Weights of a small image classifier.
Model: 2.77M parameters, 32-pixel images, arch inception, norm batchnorm, activation gelu, depths [2, 5, 5], widths [160, 240, 352].
Training: normuon at rate 0.0073, 6300 steps, batches of 128, held-out accuracy 34%.
Data: trained on photos of plants, animals and fungi (iNaturalist), 77898 training examples, 10.4 epochs.
Rows from block 6, named by matrix and row number. Rows with one number belong to one channel. Each number is 500 + 40 x the weight over its row's rms, rounded and kept within 0 to 999. All counts start at 0. Numbers have three digits each. After the name is the row's rms in percent of the matrix's.
# r30: branch 2 reduce pointwise conv (model.blocks.6.r3.0.weight, 60x240x1x1), inputs 0-79
# b30: branch 2 3x3 conv (model.blocks.6.b3.0.weight, 90x60x3x3, transposed), outputs 0-8, a 3x3 kernel for each
r30.0 094:505553513436546558599444523452449462491504543509564480555522500496486462429497508622489513459591480559577526489531516434524486522474442493494439523515455456457507501465527598480451451444468596501507486500547502484550554573552590494422481485
r30.1 098:433594443447556562529623570537470498454551514548565437514464410506483396497515441582507523490470542478498447484486549477497490476479427454518579487536551481490501412380461573563528486538484517475495467495481516470479438526552507478492526499
r30.2 101:516441518513518438501388448474542427490475458442460548501542515519497544511515507486491472520489481460401465558447535501455501572492541507477416470533534481522509570552497443481473527535557494452504517531522502486467456483679416409466653496
r30.3 105:506478501497511494485488491472513529523499495440421464488553569511521490532470522480513471523552544515456527502500452538430565498446545491610469454530453452564496515456515488544501410533531499474474420574554602499582484433454446458485483476
r30.4 106:445489492628583502445509509507516557500464511565609506528466610507531450529468450474604505499533566481559489484475543564471483538454493480651539492442524560413465497376467553491469468487451512490504508446504566497504508440518508546505467475
r30.5 095:442529473402649424620540511574469416401478432592583493533471524439425506486503575452474501464535498421508590522509463488435484447479516436485575447480492500509549513578597497452513481453567472536464473473483464513470459510505461504462487484
r30.6 101:508589461517507592574545469476440501453498465456367450501599493504499480482545543543438566506562380551385502518482518432506523485495442469438526575469484482468493475458521529551547409485511479421445607487493525529452526451469435510479486500
r30.7 101:474446467525489440471478541456519492509463561471540431536568600519501519478556496601475497446488416518550521499375599522498507501582547504499525544518456505503485552491478447516517483487498530521496518451504423486590500511466630469460466443
r30.8 093:536512493510530483459506555416567508426515519506518410420557444519480452519542520484470475542531406589443469579520485449420518444524415462422557602570501513477447483443435431566626539419501497542484507546518508510483428470501523503459469494
r30.9 099:629443497472452486501490441540527482495400485475501445468620416493532528484593526491454477506575485608460511445463515455501447497446634494575499523512505525450416617478563451464471498509551510494460493520497497403426503488461470557515548492
r30.10 097:443576550484548526550531474529494502485595486547545451525503506432466461488463506501467455466622530559537463437537550488501480519438495516451467447531487557501593474427449568455435406576493518501472436533429601500491571511466426494484539548
r30.11 107:530511538537448515446417484503425638540477533466463491462507456599592534496465463500492426433453430505442502487500509471497517531524598585550480491444472521491424473481477467469412513607497464444499506470533502432508492540524463507471598512
r30.12 097:501493467445481429619573514502446517511414458557501474598508522500474509498490599448538481456507529449660474486447505464557449482431451439480485450453529463460544499487667498476498432532410455471513548498504450623508463518537453506528506509
r30.13 103:494429490441528406501514505399453498484443585506484662500471544517520530493506499467502528525532500440504493463458548409499516470461620544512464497476504525516500553652581493479474529508480475610511464506494478440479510495400475514510497544
r30.14 101:500554516486465501515355608469533497501667472412492455547502541578429480482481447562390546486539462516491429423582522517492499476479455439534509462445380495532538521553434527556501560450417560535474448425510435521479500495537554497479443492
r30.15 091:552532502500522488456496500521492493501529451407445421422490460476429462461493531559514499498478514517478489476555592423435492479506469517420420490526453472494440492505400484641508506480471592486495409538558523465523457486431503429426445445
r30.16 088:477568541500518471479521459451468500482489501489464507483564427500450451487510429515482498466440480506456471528448522478481591543495452500451501554538464489513470523470444450451499487491506432523509495536506439579582499505508443506438549537
r30.17 097:570528530546465583494438456512519473459464441455442525470427463390526446428573508487525486408447537587577513435469601436463500461493409442470426454505478459478466515499491508501419559495445508432522500535501579449498479502549454458484498532
r30.18 112:499535471613558518447500517487506439514482457502562452477498449422496655587511498482461423567480541503463495503505454493545493412497518492559495475489545591465457498472518520527476515534506452448472526460488388444510499515511493481544513575
r30.19 103:509515497432489547468467502483519571480562440452482454494453425496493512525549499632478598491537403497452411465495461433486448549473468526392512642502530509449446467427431474620444464441425485516435516492461494609535521424445513493541479495
r30.20 095:501547537508452478474494529362499432552528501432488497482553451503482455418516425602506469464459506571457532491452550529517489517520483569503598529540498507440454566529399443465489472480508569512443485530531448498510516466505491463458387411
r30.21 091:571474482470475568460410471472572513518430582512468435411512496496466491539490547462430499469543409568481509551471600531461603503492453493382508559499495485510443532488443451483594458498550552513544517482414557487486447528543485475463552465
r30.22 104:445525532498496539477437501503466493527431566502442611531502548517558508457504421460477465499420483466423492465471490581620453593486548622480493491531595476500527574446428501505485483488508503507542523439478458542376531453500463495539532423
r30.23 099:556438534621539564437461552535555529504536493455480502433500476507506495508509404434426443501430509636450463613422468510484482496421499505509536434480470468511494465508409495579633528493514484473524501452511464514595493474500494482556546461
r30.24 106:432509566497435502516462469447486546483486445477494469499480506495494459518441492502599422498509441493489506465440431474570524549469520520443503439453466500516546479448628556493488481687447450434496501558503466420485502462586580519514633466
r30.25 100:498462470602576527533454424504494505502468502526576494487486590475534578617475570437541446435527640503476541443511436442510452513502450456448513504455579544533516476453430545538491465453525485503458516453472571489523489511456474501508414485
r30.26 106:594475493515441439533469501459465500478569472435506470460527454491489560463575424689487478438504484668482509502612560546495503501505537497505494478485466508492510583554516530386569443508487553481463491447531539524506453500496508475493479427
r30.27 096:508495479555484499478507505507531517439451481476524546492597473465403508437541483428500466516414498528522527496439546484481531454630466591490473515481450473533462524480533451498525430505541545482523481512538484492513513555533529524516438507
r30.28 105:521509535489445565505489506384551579479493494495509484512478413489525510555485467409528484463496682503482490492425576434514512514596500507453467548487477545447500491495401481514509553518473488529499486469414468610552537504569598539509563504
r30.29 099:527468527454524413473456426460392496436506483517624530461483464544521581489467518527546522450534491494523436450516522498581553541416539555382480457520548502493600483634528524447450515497539481470460474451464440494499519460562543482482573464
r30.30 101:491491512501460489472559545504556561601503509474493678478510471586549560533507524487447505619490482435468540531525451493483488476516470635502571466581507546455506507584462471492480409511469507499513489473527472506499442518490472517508416468
r30.31 098:566465495495484464487511564570492585424498501525554508565425522528540641463459441460490481439488513457544425497476498477563465516434502495514505460558456523425515495622495541506414511481515551501456469457546517464518560497488521447505421500
r30.32 105:490487499493454442493487483495480546592505593433502542466502468551486593478521530548490495497513449476466505511501550495481527510515524497477476505438379618527446514566442535447503475552440438588464478491533556474562629442485504509515449458
r30.33 099:495465449491529516480497452534534491454479469532503474475450478517458461520548484504434498484499494485492517500484607493456503500592504482561514597501464519574536503446438445493491526484525475494591464408494438548478488509500517540498622582
r30.34 105:429429470452503436505493506523459504457483495514580640512467408469480571501500466444493464577465561481563511459395491453554465484452489476546474501483563413523531482516500465487489476417476603513484499428511460491478452505498472434468480556
r30.35 096:575483487520394500522502520492469434383541474462494363580515521533487479559446499634484577464554503635529454538502499493498480472521410445439473540492431501539473417466412542509586401369472516540476492541578573396471519481510502496509432495
r30.36 107:494523497580555441457604473535506554436593501525706486513497416527502501518498424491441535514439487494496427504454452535518446495451448485486716525531507550490477494535486440479578467521484500528483504505520384520465478543460524499466523519
r30.37 099:469600430496508574542454543529443479495489471480441425488479514481463498494427544580503579405593479516520494503548514453496491502431481497434438493477458507497512468503472556571470648535525466555474551504505571531491526480547539504518501501
r30.38 094:463474443434486429547450593562492450542452480444434510566429497457453445454455435545525561481574429498378491521487556548481430516581448458447474549477438575521491514440425497523483587464457411526491517455494483503448510459416511507453513544
r30.39 093:456521506469618569538572517474499484463495436472496516513506512413470433486520660430525588420442420521561486512530492463537419514520364443448484476483515485502422467427542542546605471473442504485492481529488532509465444488579497480563492491
r30.40 096:483598472572574517510516532495499471481647402640565428558448558466464563482438524527509496501487456544603467469512396492421485506509462510449509479460455504481477466546546490580483461440500462535485482439470479509528470472484481438457471521
r30.41 105:520494513488494520472505550461488493526427491525512498463505460558495394471433483603508494530484470468713514481467534556559497527537583548667536506518601505487495497398657515443475442521518473532481482537492525508535489649502534463453428520
r30.42 096:451536478565480494521494523517533368484477422466470463478622477491408448354560401422509495503463490535499510495492559526459476461559499492515464482483490436495503465467471469536569545499468497458473495480490446549548414548486437474469453550
r30.43 104:594509471497456528474496495508504469434506427469475450487447505465528484463502498485449441480419637497478480330513460462412437462535414482508430545492448492412495478545439473418407499502515516518578474488494418556489459519479539499474500423
r30.44 100:498484463480515515514527464435484495527457605525451516524462501563536533548475522402548460523506502491507485477518443544521496489462548520534536485480666494423485489587689468442466477500545531462500386546466537517526494488532413520501470466
r30.45 107:462553524430545638468508579449496534495465503510433475500555524439485505533472501431470479554567439669448564506552506476491439521505516489479477526457476493513508432542378439472617519491519582527439457460538497502553487534494452507484527510
r30.46 101:539429503544513529434370542397482498505459557493493446470438499531531397552482407502547491445413493561464541557419537530490519513470491477495466505465498412495478488522501491498553576499502419493521440438467537464519525487454522533491474501
r30.47 092:487481502409430488464494473485554443448444467467476508496546458560418491512596540426513494524511455595463493435477543506429595459522477494440484549468477523509520470509409537481521424451555536453487419491509580499498486502496472508508472528
r30.48 095:471429576498459445500453504523444579450441478549603532558473537613492645504436368565533485489435609502542456442469472475539441556493484519492589474480452540458492447516478497484483449514501546500498594516497517535427492489529498527459459521
r30.49 091:515642510533553518490594585477453468466476481452426490474493455433425479458503479560482572512448525586467485517621521486518433516486455454420520436483494408512455482485522498537547425472484569525530495485508459600527472511447527531529505504
r30.50 104:507471468488498450466486426537486478489464423538562473486555501457551487481500391503613586429407513538668380496498517480504401453458454485545464498488562435467513487532596498441494508454490465509479484516461471602495485565481549535492410478
r30.51 096:534527488561505575493479500498550498380411452494492452515466510415495478437467463473486431402524479548457504522460629459534476504531486481428526525447501539493504547526470564577457501514500517566557520473488513539489452504467445484454389523
r30.52 101:541495529479470557544443523514470526561485522471410481501440509473487453454475485447520457434495466534479517480525484504503582621585495596532434549500421421546487543473492475484431541440481525485545518486517573494429459541465505525561436605
r30.53 110:459472521466500469517518517750525511485597495484537580516457488517469536407500481515490506463520497470500502504526460479531522548501424455491523459508507561507497505533386525546435530459475507505535603619501479475481477514532459522470423489
r30.54 100:510447533559433487489436460384598483450435404466457469449512476463481527528441497484439551499536530540454478469483497489451511499514528498502412551518411486485456545443420454511552495503548553439464520497586475515420538461479431458508481549
r30.55 096:488456480451505466491430486464449469481491559515516502474537453463422494390550430511471506485478537497488457575562504545494551514578580525526456519501500495448488530427488490431526491570510530491518484446525486490462544483517495475480572473
r30.56 095:549539512602495459449490501582565457555514492438492424423536503516497438458508466482505516522452456501482549492497502537449560509550494504496505490530448499544500519483459424508531472522481411441485426502489501496503476459468436498601377554
r30.57 107:366507520470491474538477481532395536553515535486487526496569482505491425521613515524529498488481550483482491522505569527544632494496453521437447460506480449600504516466449489479434552403509502473573516490508482480504479513471492581512501551
r30.58 103:477552440409536571520459496494530486493460525478482497409476494471572459472684494465466447462479464579498519432495487472468545433480421485439416487467483470505477482480448467523556620474508454473593440544501565453450494471478530525507430429
r30.59 105:397527503501433514549490520506570490487473497502472507435606462625508516510498490580406498549546501475510484508480560577536459465469680490622564434459582503437499570508587493468545546554493474499448493439495464450511567580528552512467534597
b30.0 101:501502526527472511474517487430466498484469496501499481478460485474464494455502486510527523481507477495489454588481440529490610448511499530526514494498486466460434525439517596429497555510498454493454486539479473457469501592505479576450417588503
b30.1 105:464483515460484531501527501469536461474490458487514490596496484502497502500492511535492504469468515473514617506474503483495549549544465563541482497517517495487482473424485562380501485482509478453506659588488448418442421524495504474495464504532
b30.2 099:511540487476498485505501514623434558523494518472477493448511493476532453498537533475571546612479481549442505494504477528477496553451565510492485520521526531544523525502472487541408492508490548484460477579534474501393566530555539530502517449518
b30.3 100:522491489488457484541478496590503564517501464516494497491553543418526464475552494481530489505519500489418502424488479478499488531514595517559571449529514503482521451489511462500485480496458545500542462495482450514446503458513504499492551482511
b30.4 115:452419560498465500530504500554655532449480426468579543526566508508477542452485490526473521481514494509489518514510546474519441499562457500528564491485562464503553528517510456542500493514499529504523473420487552514505479484501497496500500449514
b30.5 112:476440458450474515454526462500498544519464499498478483534600460476522513474531484521523436505496529506493531471439502504517585483513485588491484477502484502502448482479488588459554549550483421452455580564505449432425517497517492504445452623501
b30.6 092:504541506518516506516473532500493491573570492422461457440492523509592517478461537443508501521499450423452499561487489483484633484585507545517516503486536406456554484435520573417526512434483483452534511505477444429380529526479587551463448527482
b30.7 094:488481460485454505487495465478439454460483426574466491484452458505476450525469502512513523431485461535513450496539463490438502484544513492617552481486481567466513479576516491454532510503505494471439496473489493419465456500487492507467475537572
b30.8 088:412481467415457519380483475457537517563588522509483535479525483439483501427469568449580512498621468507487504482467510463458536475487528604540508535540533474530594474579499564517539512491514528491516515533551483519509518500492530500444540551486
b30.9 090:539558487473534549486452508507466491483457482507507487473450494465488477434496499503503579543490470567481462470531485526474469557485505481494441482506495562534492496587516396553462441592551470492499495491454520507455508530561541474543492460503
b30.10 092:494553521523500481543509549530506511430448474449524539490478531465503536450496519509476460518486499478470495526514463537554494504485466492550518450513498429446468447422501505398488483471454474506471591491473484481448507511501487428482442443442
b30.11 100:503508446462519505472472510510468506466423492476446456548617588522518507530508488522495540537490514482505519406559536549489455622460518508523512446468492537498506500563496516525413523505470463505453474534506548577488676453623568488504571408492
b30.12 105:513486472501438610449519464512516473448496498441460497587534460496473479498524508542516449474480440512470488493479483504512515503499494502455448452465504498510480491551517471514508496526511481472491457505535476500486525513603513515439480552494
b30.13 104:537393584484469528427497450469454541532456492518376530489564532517530517518538524507493500518489598477567443456558513579524498488413467491424506488545443503546467525541468498536412535496476500501486467544472481498520477484463493510485504496499
b30.14 104:459518475414517454516552521482479425488489487484513486459446482425481525451494537496439502492521467494447504576494485526453513484505531542520514512508479510500503501462499580423452567473524457421456559579519464383485527574501502572529484522500
b30.15 087:501558447525455492470502471510497480529573504557502503483538502498508508506504539499504554492547443513492435551502539500519570487546508485589503489451519412479512422494541468394474485441490491462481540499533534471515548487534553534413487525511
b30.16 079:463514428542488465514497527473512492345485505451469489528511525490470517495477577473479486470583469451515455529609624543529524505490478542595535507551522486490506464545437513512459504589459570555499469484505496472471515440514491418420484442504
b30.17 095:491525508569539438567467422438467422548492494539558603542488561553572466469491525500473491432482543506495435552487449445401510521462514506540494446515501456459485498465512456459457473467485499464521456458445498473501500478480476547546451502453
b30.18 124:529538646485499482490492468589568527514485467461606475523486502483465498488467482515479505500428559433545525504513523453479463502472506452487567508518543510552420472529546509460493493455460538498489427502467478484431498499468547435472477448482
b30.19 099:488491443515492463481464453426532481532544493501540507508491524465452510449464488479446405422452471461483507583505480498490485511515471466584508529525496503472475519446492647508546508442558432454532483494516414402467509556476455575470487622520
b30.20 086:485522416499498488504440459411490483485488497463413487496483450515490474448463490461478539499580496524495437503549501570524538545536500494529481477520495641524506482567490468459512468521538480498510559492522492455540497479555509497463470497499
b30.21 076:445567496430491516449533543542510509531516510458426498415501497475540497527498523445598495463494461499432503466528460543511533525517519524473431437524493505472529508583434503581456486554543450485501474521482500493406476440503492492487456465494
b30.22 106:519442446482454548522459551450511519468522507423427498499448422480457409540493477503512569498486482445496491497564501538502475559470462483513514509557509582514468547524530459493490494560522507540513529476487435437521570505529493471511490458505
b30.23 089:406518501509463469495474460518502477578568510471401404492450475501479476503536526407583519556573506595502468478491513495479468510506555529497486525555531514539573454573487504565501423457424554549487491540488508512511492490500562527483480493570
b30.24 099:513497526508514603520525504514445433452472432487471496497520515461490535499507499568461471512452477531451517532573520520466426520453501499510557545509522524538487509470484495454444497528454467523513489439484437501459506492531517492394489429418
b30.25 124:473408494459443466430466473537616513511527443439597548485490497487457489462500531473515478484494565475495480539503505519499447459493509489488604486488500414485466538455511508424538539475434511458478487510472481475466520470393479476443511501480
b30.26 096:470504448493507463528471467469485507542503504492473603545450471546466463455435455489496517489508478543497462606528470510497454518541452366477478492480484494505541458532526515494504593510529469475482467508492534453528484514526498641515429544513
b30.27 081:533514464579482523510507490477515436451495495452451501495537455499490467434444571512628566581594443526486506480497487483488471468473480503520454451492489436500514432542478465513546528512493519542503502546552518498539468437470509500460483531497
b30.28 106:463502486500506534480500483506546491462491475487521502528495529464488528493568543533497382509504457530499507556503496458476466454474516485464486551470450513479501524493524497466474462465484580530501479478513528450454481522483471446421481478487
b30.29 108:515462502484471482473475482561476469515460491544467474580592500479507513507558540461509439513510438510538534465545520540510412532418455485462622515479512535526462493480496500570439545584469425445472460497494526630465613588509496493459484476467
b30.30 108:558491599452511538424527514441518599468517502470463493478494515477503489579490504507468556509474563485579467440610495577555478530484503508455506468531439547510474496563455444525481500458469450470450510549520453440536571424484470452492526480502
b30.31 106:513519481500494481438493493452489506529488474528498486542505497424473517553452475479455486488463533481528528472590515556556426510457465480487561474458501557479441484534504463580541447490480418469521497496519528563516640512524524498475498459493
b30.32 115:531470597470484466420491527501485495489518482506530485454489560495508454542458504498429493438418516430583439535617531527523465462509507447478622512490470428429486486552506490498538578445474499504511439524468540481516458441469479458466572498491
b30.33 087:453475496451440524437489541424509479467486444446471471493486454473479463451484519526588437516505441554493501527500481516496495485475566550539511517485508436505524491464440520469487465531485542520517500489518454527478433503479438467524465500510
b30.34 103:469425482473450541473554530446505498503452505509450498551508443435449493532481505502462499498489568469507479485521505542570493492460473480474500464503511496524495431489465506494480471521509465458428550494453457496433516541466497466528459491536
b30.35 090:495496482569469440485438432476450444478473534501504566493458503495491500421408498465484545510528500491437455602479497488444491452541465412547484439499534439494511473453495526487516545452496476487523494489539510451472489457506477572384400501475
b30.36 133:481471551495497502480558472479558496472481519458537492583505443474430478508417459496473436477472459485478523461494499493569483512548492509481420503432563540579574513493491530502501483499505480485565598490532536508543536506484498446498595527510
b30.37 093:488514506479482492454410492496499449494497468545565534509487509515507462531505505504493500499491521455467513578451502476477608528552541613561481470510496451432533488459524579372516516515501499502435553564490513412425448501496504561510463488515
b30.38 087:472518488447488539486454517469549564467468453509516477477492513418484527489500502534458401537496424514555459609497498489520526473533576495494495608520489505521510461468515542441531503472529561466502490480513410423398555448487490469425487504460
b30.39 097:482486423502459479476489477500538542524500502482486488556521459519540511499534510472545489497481498500503576450465482451516597489433455580489459468497541430378508484486500500402478515459500465470504584568475426463437548565531526529475421559517
b30.40 105:471464489493491508534570484548584558498478496453487475568530449485517508496477444519492456523524476494512507482454484495531514510532452555513472445516478480497492469448503562428479486515510441443464575546481415435440559513506537478442477583530
b30.41 126:500431575432483683485511580503514423517484470486533491641518486530466478558497443547446490489486477457485496471487536558487501577547482483515504434490478556522439468496498435535489424551506492498490490526474552494511488495560511490513426446518
b30.42 096:491618485533485458502485462513520499497497482510476448560499491547519519537500470406549561512648468496546409558414511506487553445527577565551536514495500503488480446455446506444538512481519543487468532502544573467527510478501565548450453473484
b30.43 099:542502448539528449582509491513495416521511497493510489493496514481500496433523371504499468489487498471455475505496485448441480456515504531459480543522476532513515518498528479480496513530513474507466502497527499529479529542488487560483528575490
b30.44 111:500474577474503563432457519512486523495505519473454487600655526636511533507536500499502499492506443500501552391452554497471428504496468521466463454473489478520466470585498494521482512478501487484500479536560524519462506478569523501461504502431
b30.45 123:495644474446563501467533497507510551537555594427393474522509533523509486493499487459516562547544463505431470514408419462421482492517512632513512527529537477438521485486448557468474538433429432440435540578512479486489496542460511561477483498482
b30.46 077:428475455557459508489444443430499502468477490448436511516515454487492495482508514501531500515494490549504494505513485528501469469469498521530512529489497500498565541535469480495520494482435517570503430478504479577497491472487455491415450474536
b30.47 074:504526525536475543434522533432498464430466454401411497465510491503513443496483553472574539485544481510475490546521527520464544489558509514525550445483521380445531410467426435413464475441453500514531473499486525497500421510440498490480449562495
b30.48 098:449530563477501518447545461457500530482467425459535479603554488471478506540439486506487490500498534467576499474582512578567425494450481468486556472499522483526450542482479458525549495510496469509465494497503550532502593467501493483494502434512
b30.49 089:482486476502547463526511527459567492529593508436427435499494515568485536493473489481519534520560452479488475531429498529495602494558477573575537511530571444502512558450493608441496606544546486515469500486504478504535543548543547605430422591507
b30.50 096:503482484519492512526535547478518488453497494482485474563533476518502498515500456518485519460514459447480541494455508498479473517542470554476472503492496577542542542513508472578517515521445471555499504498493529500506439669542437539509443528545
b30.51 080:500509464533459475477472451511523444482494414488555544473506542433475538461500613493496492508502545546507498610527510486475494481456477453531554427488491475490550535519562502455515440470388519484521480453489500491484500474462458490500458447392
b30.52 098:499561545533543452534476513445475484482464452504536458469475511499470433428469546486393552467504488594661449455561454527491489517500492459563560483549453625483461504517536431513530442484492571543507501507472582499519554419511533495529488450554
b30.53 128:512541470494494521517598552433543523413452500559444565485503476413488494490480526497502489503469556501489500460519430457545447489545453512470455494504498458483494479474477514434478531522526472480460583596479377431458492492499532429526494493504
b30.54 094:512636488516478473565451449498471498454517507470556495519470506517455484459463466510455589503601540528595445458519485474499472468493503462557473504496476569438460460499557405500540463456493555510476563529527580512520622491525544536500511511486
b30.55 081:469517466549511556528482533496470483533545478495462419462491434479494491502504496497561454580466462526399483499567531626525531544441534495507501465533525545503501506616477448567465479598512453524494472529478485519467500510561513452503477417538
b30.56 094:498508488567499501482497516451448441500527486400481514486491521500452444483478509446507502502571502518526523493515556503502497499520501539572559481512543445507528444538477537515486489536522513493508447494503471500496473488453502486527494499536
b30.57 093:460458473521430483474472510462489488432417470457493491484469448478485490497501567487499477504497485461428463476523482526503505567519528470518511499503520526488469532528502483502508518539534508480548485461520460450503422529469512456467524491538
b30.58 098:474495461492505538438435520517500504562463502470478491484513545508570614441471666465554537467482518500428479494454429399452559485536518512552529435503530384420543494498513485476484498528545490467565520533416479527484497498451530499492516509528
b30.59 112:493448618425507616499538546473512471487515505447492497536489498604496560506514501519475487523466482495453515451479527537477467533546492500502511467492497503583504508541512491517491439509504497476476496519489454503477484473523493452486488420496