{"model": "image classifier", "dataset": "photos of plants, animals and fungi (iNaturalist)", "train_examples": 77898, "image_size": 32, "crop_scale_min": 1, "horizontal_flip": true, "translate": 0.06, "color_jitter": 0.2, "targets": ["family", "species"], "num_classes": [181, 646], "arch": "inception", "norm": "batchnorm", "activation": "gelu", "depths": [2, 5, 5], "kernel_size": 3, "stem": "deep", "widths": [160, 240, 352], "mixing": "mixup", "loss": "cross_entropy", "init": "orthogonal", "optimizer": "normuon", "muon_scale": "match_rms_adamw", "lr": 0.0073, "momentum": 0.9, "nesterov": true, "orthogonalizer": "polar_express", "adamw_lr_other_params": 0.00099, "l1_shrink": 0.003, "steps": 6300, "batch_size": 128, "epochs": 10.4, "lr_schedule": "cosine", "final_lr_fraction": 0, "warmup_steps": 630, "weight_decay": 0.1, "adamw_weight_decay_other_params": 0.01}
Rows from block 8 of a small image classifier, named by matrix and row number. Rows with one number belong to one channel. Each number is 128 + 24 x the weight over its row's rms, rounded and kept within 0 to 255. All counts start at 0. Numbers have three digits each. After the name is the row's rms in percent of the matrix's.
After each channel's rows are labels from the 100 images, of 14976, where the channel reaches its highest value: "colour at peak" is the nearest of a few named colours to the mean colour under the peak. Only what is clearly more common there than usual is listed. The data: photos of plants, animals and fungi (iNaturalist).
# r30: branch 2 reduce pointwise conv (model.blocks.8.r3.0.weight, 88x352x1x1), inputs 0-175
# b30: branch 2 3x3 conv (model.blocks.8.b3.0.weight, 132x88x3x3, transposed, each kernel summed), outputs 0-131

r30.33 100:125166108139132081118138146155129157144125194142122091136143148124107097131095106105176167145082146127115128097101149135127125116077165132101129129128198125130136108126154151128084142164115129188124128128117104107160084129108115193098084140186139147098118120135104097128149140154143109126119123149127102111134121126164146128137131139119117122126115118093131134133078124121125094142149120121104168133116131128098171123098164134078153099159134103103128105092126117083122106089104142110128132128104131142119128110169099160147162115
b30.33 091:080105154137145144131148119134099156156089113156127162121137125162106138098147107136147138168117135096134137102119138118127121139096126112143136123133116116168120120134193116092075120128136142150094071087126124115126091112112160134175120097160112140119079161128212100125131122129114116148136099130152125138110146132151144147162107106139113121124148147091089130115110056137104107113099144114142147
colour at peak: pink

r30.58 091:131120175139142141100123135104121127118125069137167120110112124124157205114127140127137118126113170182108146141117170166130127104172165135145106211157097157159091141149103122105139142162136141077132141126146131129106130135165150125139149179079110108175158186132135111087149117101140118134151134136132115118096100155135157129129161162125140128095107122125096114132125138114179125194130172124141103107101112111130130125141113167126111134151102133141130156132141153142107117144123118119087125117137151112112149170142126121158138141
b30.58 089:109149093141134104154128142117119095124101117075149116141162144152144159135129143101141182130178102124104115132153185136141169131089130117136111127121146096176114116124093166104142119095094097140160098086101136105115155119122157113147089089146134154118098148097138105152099138139156134135090090121167099156115109109136145127116140187139144133091106118119120126147118136111154137140102172111111094
colour at peak: brown

r30.5 099:076127127113088090131102120093111106128099138133096173089110159092163152135082121102150139124189100129124128142152131114124207094169132125074115095167090129104108112164166142100132132088134093200133142121128138144088123146113142098103144127175122124142132116137093158119138125127133119113088107163128126129115113187199129128123138115164115125108138115146110227117120123115135137101140123142116126148080148128103080128196209111139178147115125170155116125123067126175112120210122124124148109102154129123150151122159144097133125138
b30.5 093:118188136144123150152092146122137100105140089132121144128123100124116117114148124083116122113145108099129169154168126121144121132132117119115080171142063103103113114120114118113078156140153126146174142172173096105146123101147095154131105145138162169139142114148162121123140114122130101154147152080127175111084090143109103093106098113136142124108142137100109143122163184109148140126103137133114120
colour at peak: brown

r30.38 095:086121134127111110132135152104096127132120128119114176115108155107103141120095102102067136115130148128141117157171132125181120097142150133094127086107116108095095127121097100135141126086128100089130135075108056190148114138111137119127115119121126113149104120097125110117139137119130124125091122111131085125146119104128134119087103091150118095111120092115191130107099096119070086169087114123099138148096089121137069117109194122119125108105115097129107098106193123145118119097135120083143097104159152117105110190122124129116104121
b30.38 090:127098135140135142160134111120154117154110110108129144154106150156144105098160118136064104125084120111118109125152137135112164100113099152090154114102128139169143124123175151154188118146108136137163079107110135130115113080100159148153104119105110120091133067128136103127102138135104141135125072126152098120123075136117106149100163123119120139125163117112112105112066164109148143134156145134146120
colour at peak: brown

r30.24 101:173074137079102118135148129123126136163077095130094133116093142104154118131086182149138132150138114119138076153140151115115177099112095095138085111169084156137136144130129098162135080153112173132120116128115134146140102139166158157143098113122141134201075132140115116169101131141136133126175128110124124126128122129116176142119146154162119121145111127133144121116159091122135098124149100167170209108129160144163131148153146070126082127154125104153130123112135145133109101140134133102131122127102086144126142098144102110102143116
b30.24 096:088134174147087148097129085123092111133144097126108137116153141150149128103109132119134124091144157145154096129115111092103141172140118085165120097100149129142127081109106115090071126138148143134093134115032135097152111146149112112125151153087111093143145120105107110127102131134135112124142126086117113092095113114176119126129143076159130124119124118112141121135115088128119103093138121126133137
colour at peak: grey

r30.75 099:170103108144116182150137111099093160182108090093097134129118188139116100140164121134198250211115131148129131115128117135142092103132172084124119093128140147165140131134178105100125104146117104127130179143111142106141101103122091127089135101139160124127130145135134102084095095097084129184127118131111088117128117126126203149138123130154123123154127167124120113138164081121119141120123166133126110133115131141128104132106100114132107141180119150117115134132128130116111146123101104105128164121105130144158133101161127148123131122
b30.75 114:165158126172150123174111080139105150117108128121142143133101143098160112142121120117072082120113188126104102111109154105117123156119145108142144106092146143135135119121153142149133156166163156109121120085107161146116132161064116163099149125133108134115174142165119129122106157129165129129128133095086139141122154128119138149153106141122114121119119132063151096109114121102107178116140141086106119
colour at peak: grey

r30.39 100:122150168121105120126095121126150090111135075124141135129108130097120134119091113118135139133182149140122122110133151135113146128118127113149134122145118142116130141107152106093096154102123134106146121169155134147102145096130107177115114117136121173101147151107094148118131129136140104155114117122130110134108162123117140104100139130099134121131121155126116135147117129132130127120133112142141120105114127120144075125129141117116147125136102139130120126116098147136122106124127119126118164110167142134138120127134121127147114118
b30.39 109:107092104138110092115143138137157126114137160109147121112128149143149135090112132147167087072103112121127109140142151140110109112101124106153126075146098123136123170079156103103139112108153116146120176130126185170161171106116142117153121132089111149153158124149122165106112131099103125165181154114122148128123122147119130156118162169123161093137127122163095112123159166118120112119139128080145161
colour at peak: brown

r30.23 102:127111115150113134098101128165112179131138136146105094130115115073121128126116115128091131115149103115159112068093112156132116095104133137092090122069133127131170106104117129132112142144126150146093097129089149146094124153134106136177145168124162120121112148154147177117132067125147149100114127124103099084110203138097124165185076160158132135116117127106141092131135138098193128128148075110123132124105123118133132121140115155130125094112108122142128140176134107122113100176114117130105139105134109127123110128067090113116140165
b30.23 093:120129134112109152140160113100099147111131141092141154144159122131139097132090094154146133120121109102119143111130175112091094136129107170135102145153134128180157142068167109156110122166111122116094156152159101092125117076077107151134141130178140077171140119146143167112125174136151126162156175108151105120123109133119090135113102128137095108156124129099116126132143107105095110120129151116132118
colour at peak: white; pink

r30.84 099:128128139113116091126148128124173159072139088117169150158126081134134128128149115080089109152142161160130134160154176110118122129090131142087046130150121146143121131174124133145150110134159135114136149149130117134141138148104139146172144165128171132161088140126152139163123148133134147077148156128149140078109123149192131149127131136114122123129154131140151160150127132159135132096125121099056139133174154165103181145128110088132181113130127125128117141092176105122127107104130170113150120126132133152155123120128148130117081128
b30.84 095:115075120152099167096087117136090140119103180129147105085129099120087131092139134129132124174112143119091089150142128116110143110113126165133158136116141127142116130140126106054119112134120168100154110137105110148128098097124107108137102150118117127130119117144124095107119182144152129126143126129105172115108185092130109121103142124133116140129158089128087123168156112103120077160108099162118153
colour at peak: brown

r30.59 100:125128138082123148104132137094110131146135111115147070115110146125131163103122139137070128122162126144138184116127141117132125101145122100134122156128138147151113178174143132151163124141166147107125110160131112149098106123162119130172120145130145116127115159139140119138141086096151132100089146128145132102136129107115123154138107145148125136122094143119167167097096118117106117132121123156166159113122124137105092106155107098092130142167126137138156099126168127100133073136145110117101067151115130122128113111092080125137143136
b30.59 100:125138112129104138141141086108091126144100131143142108096132113158111094124154095108126115115153104129146138149151156112146111092131145106160161112164144138164122092131112118114124119076120134119097117134124158103143166139055193091131099160143151105156125116100158102142139129114122136122089138111148097112127144100145127114091133152121197129100128141117149112212091101145122147125143111130115122
colour at peak: black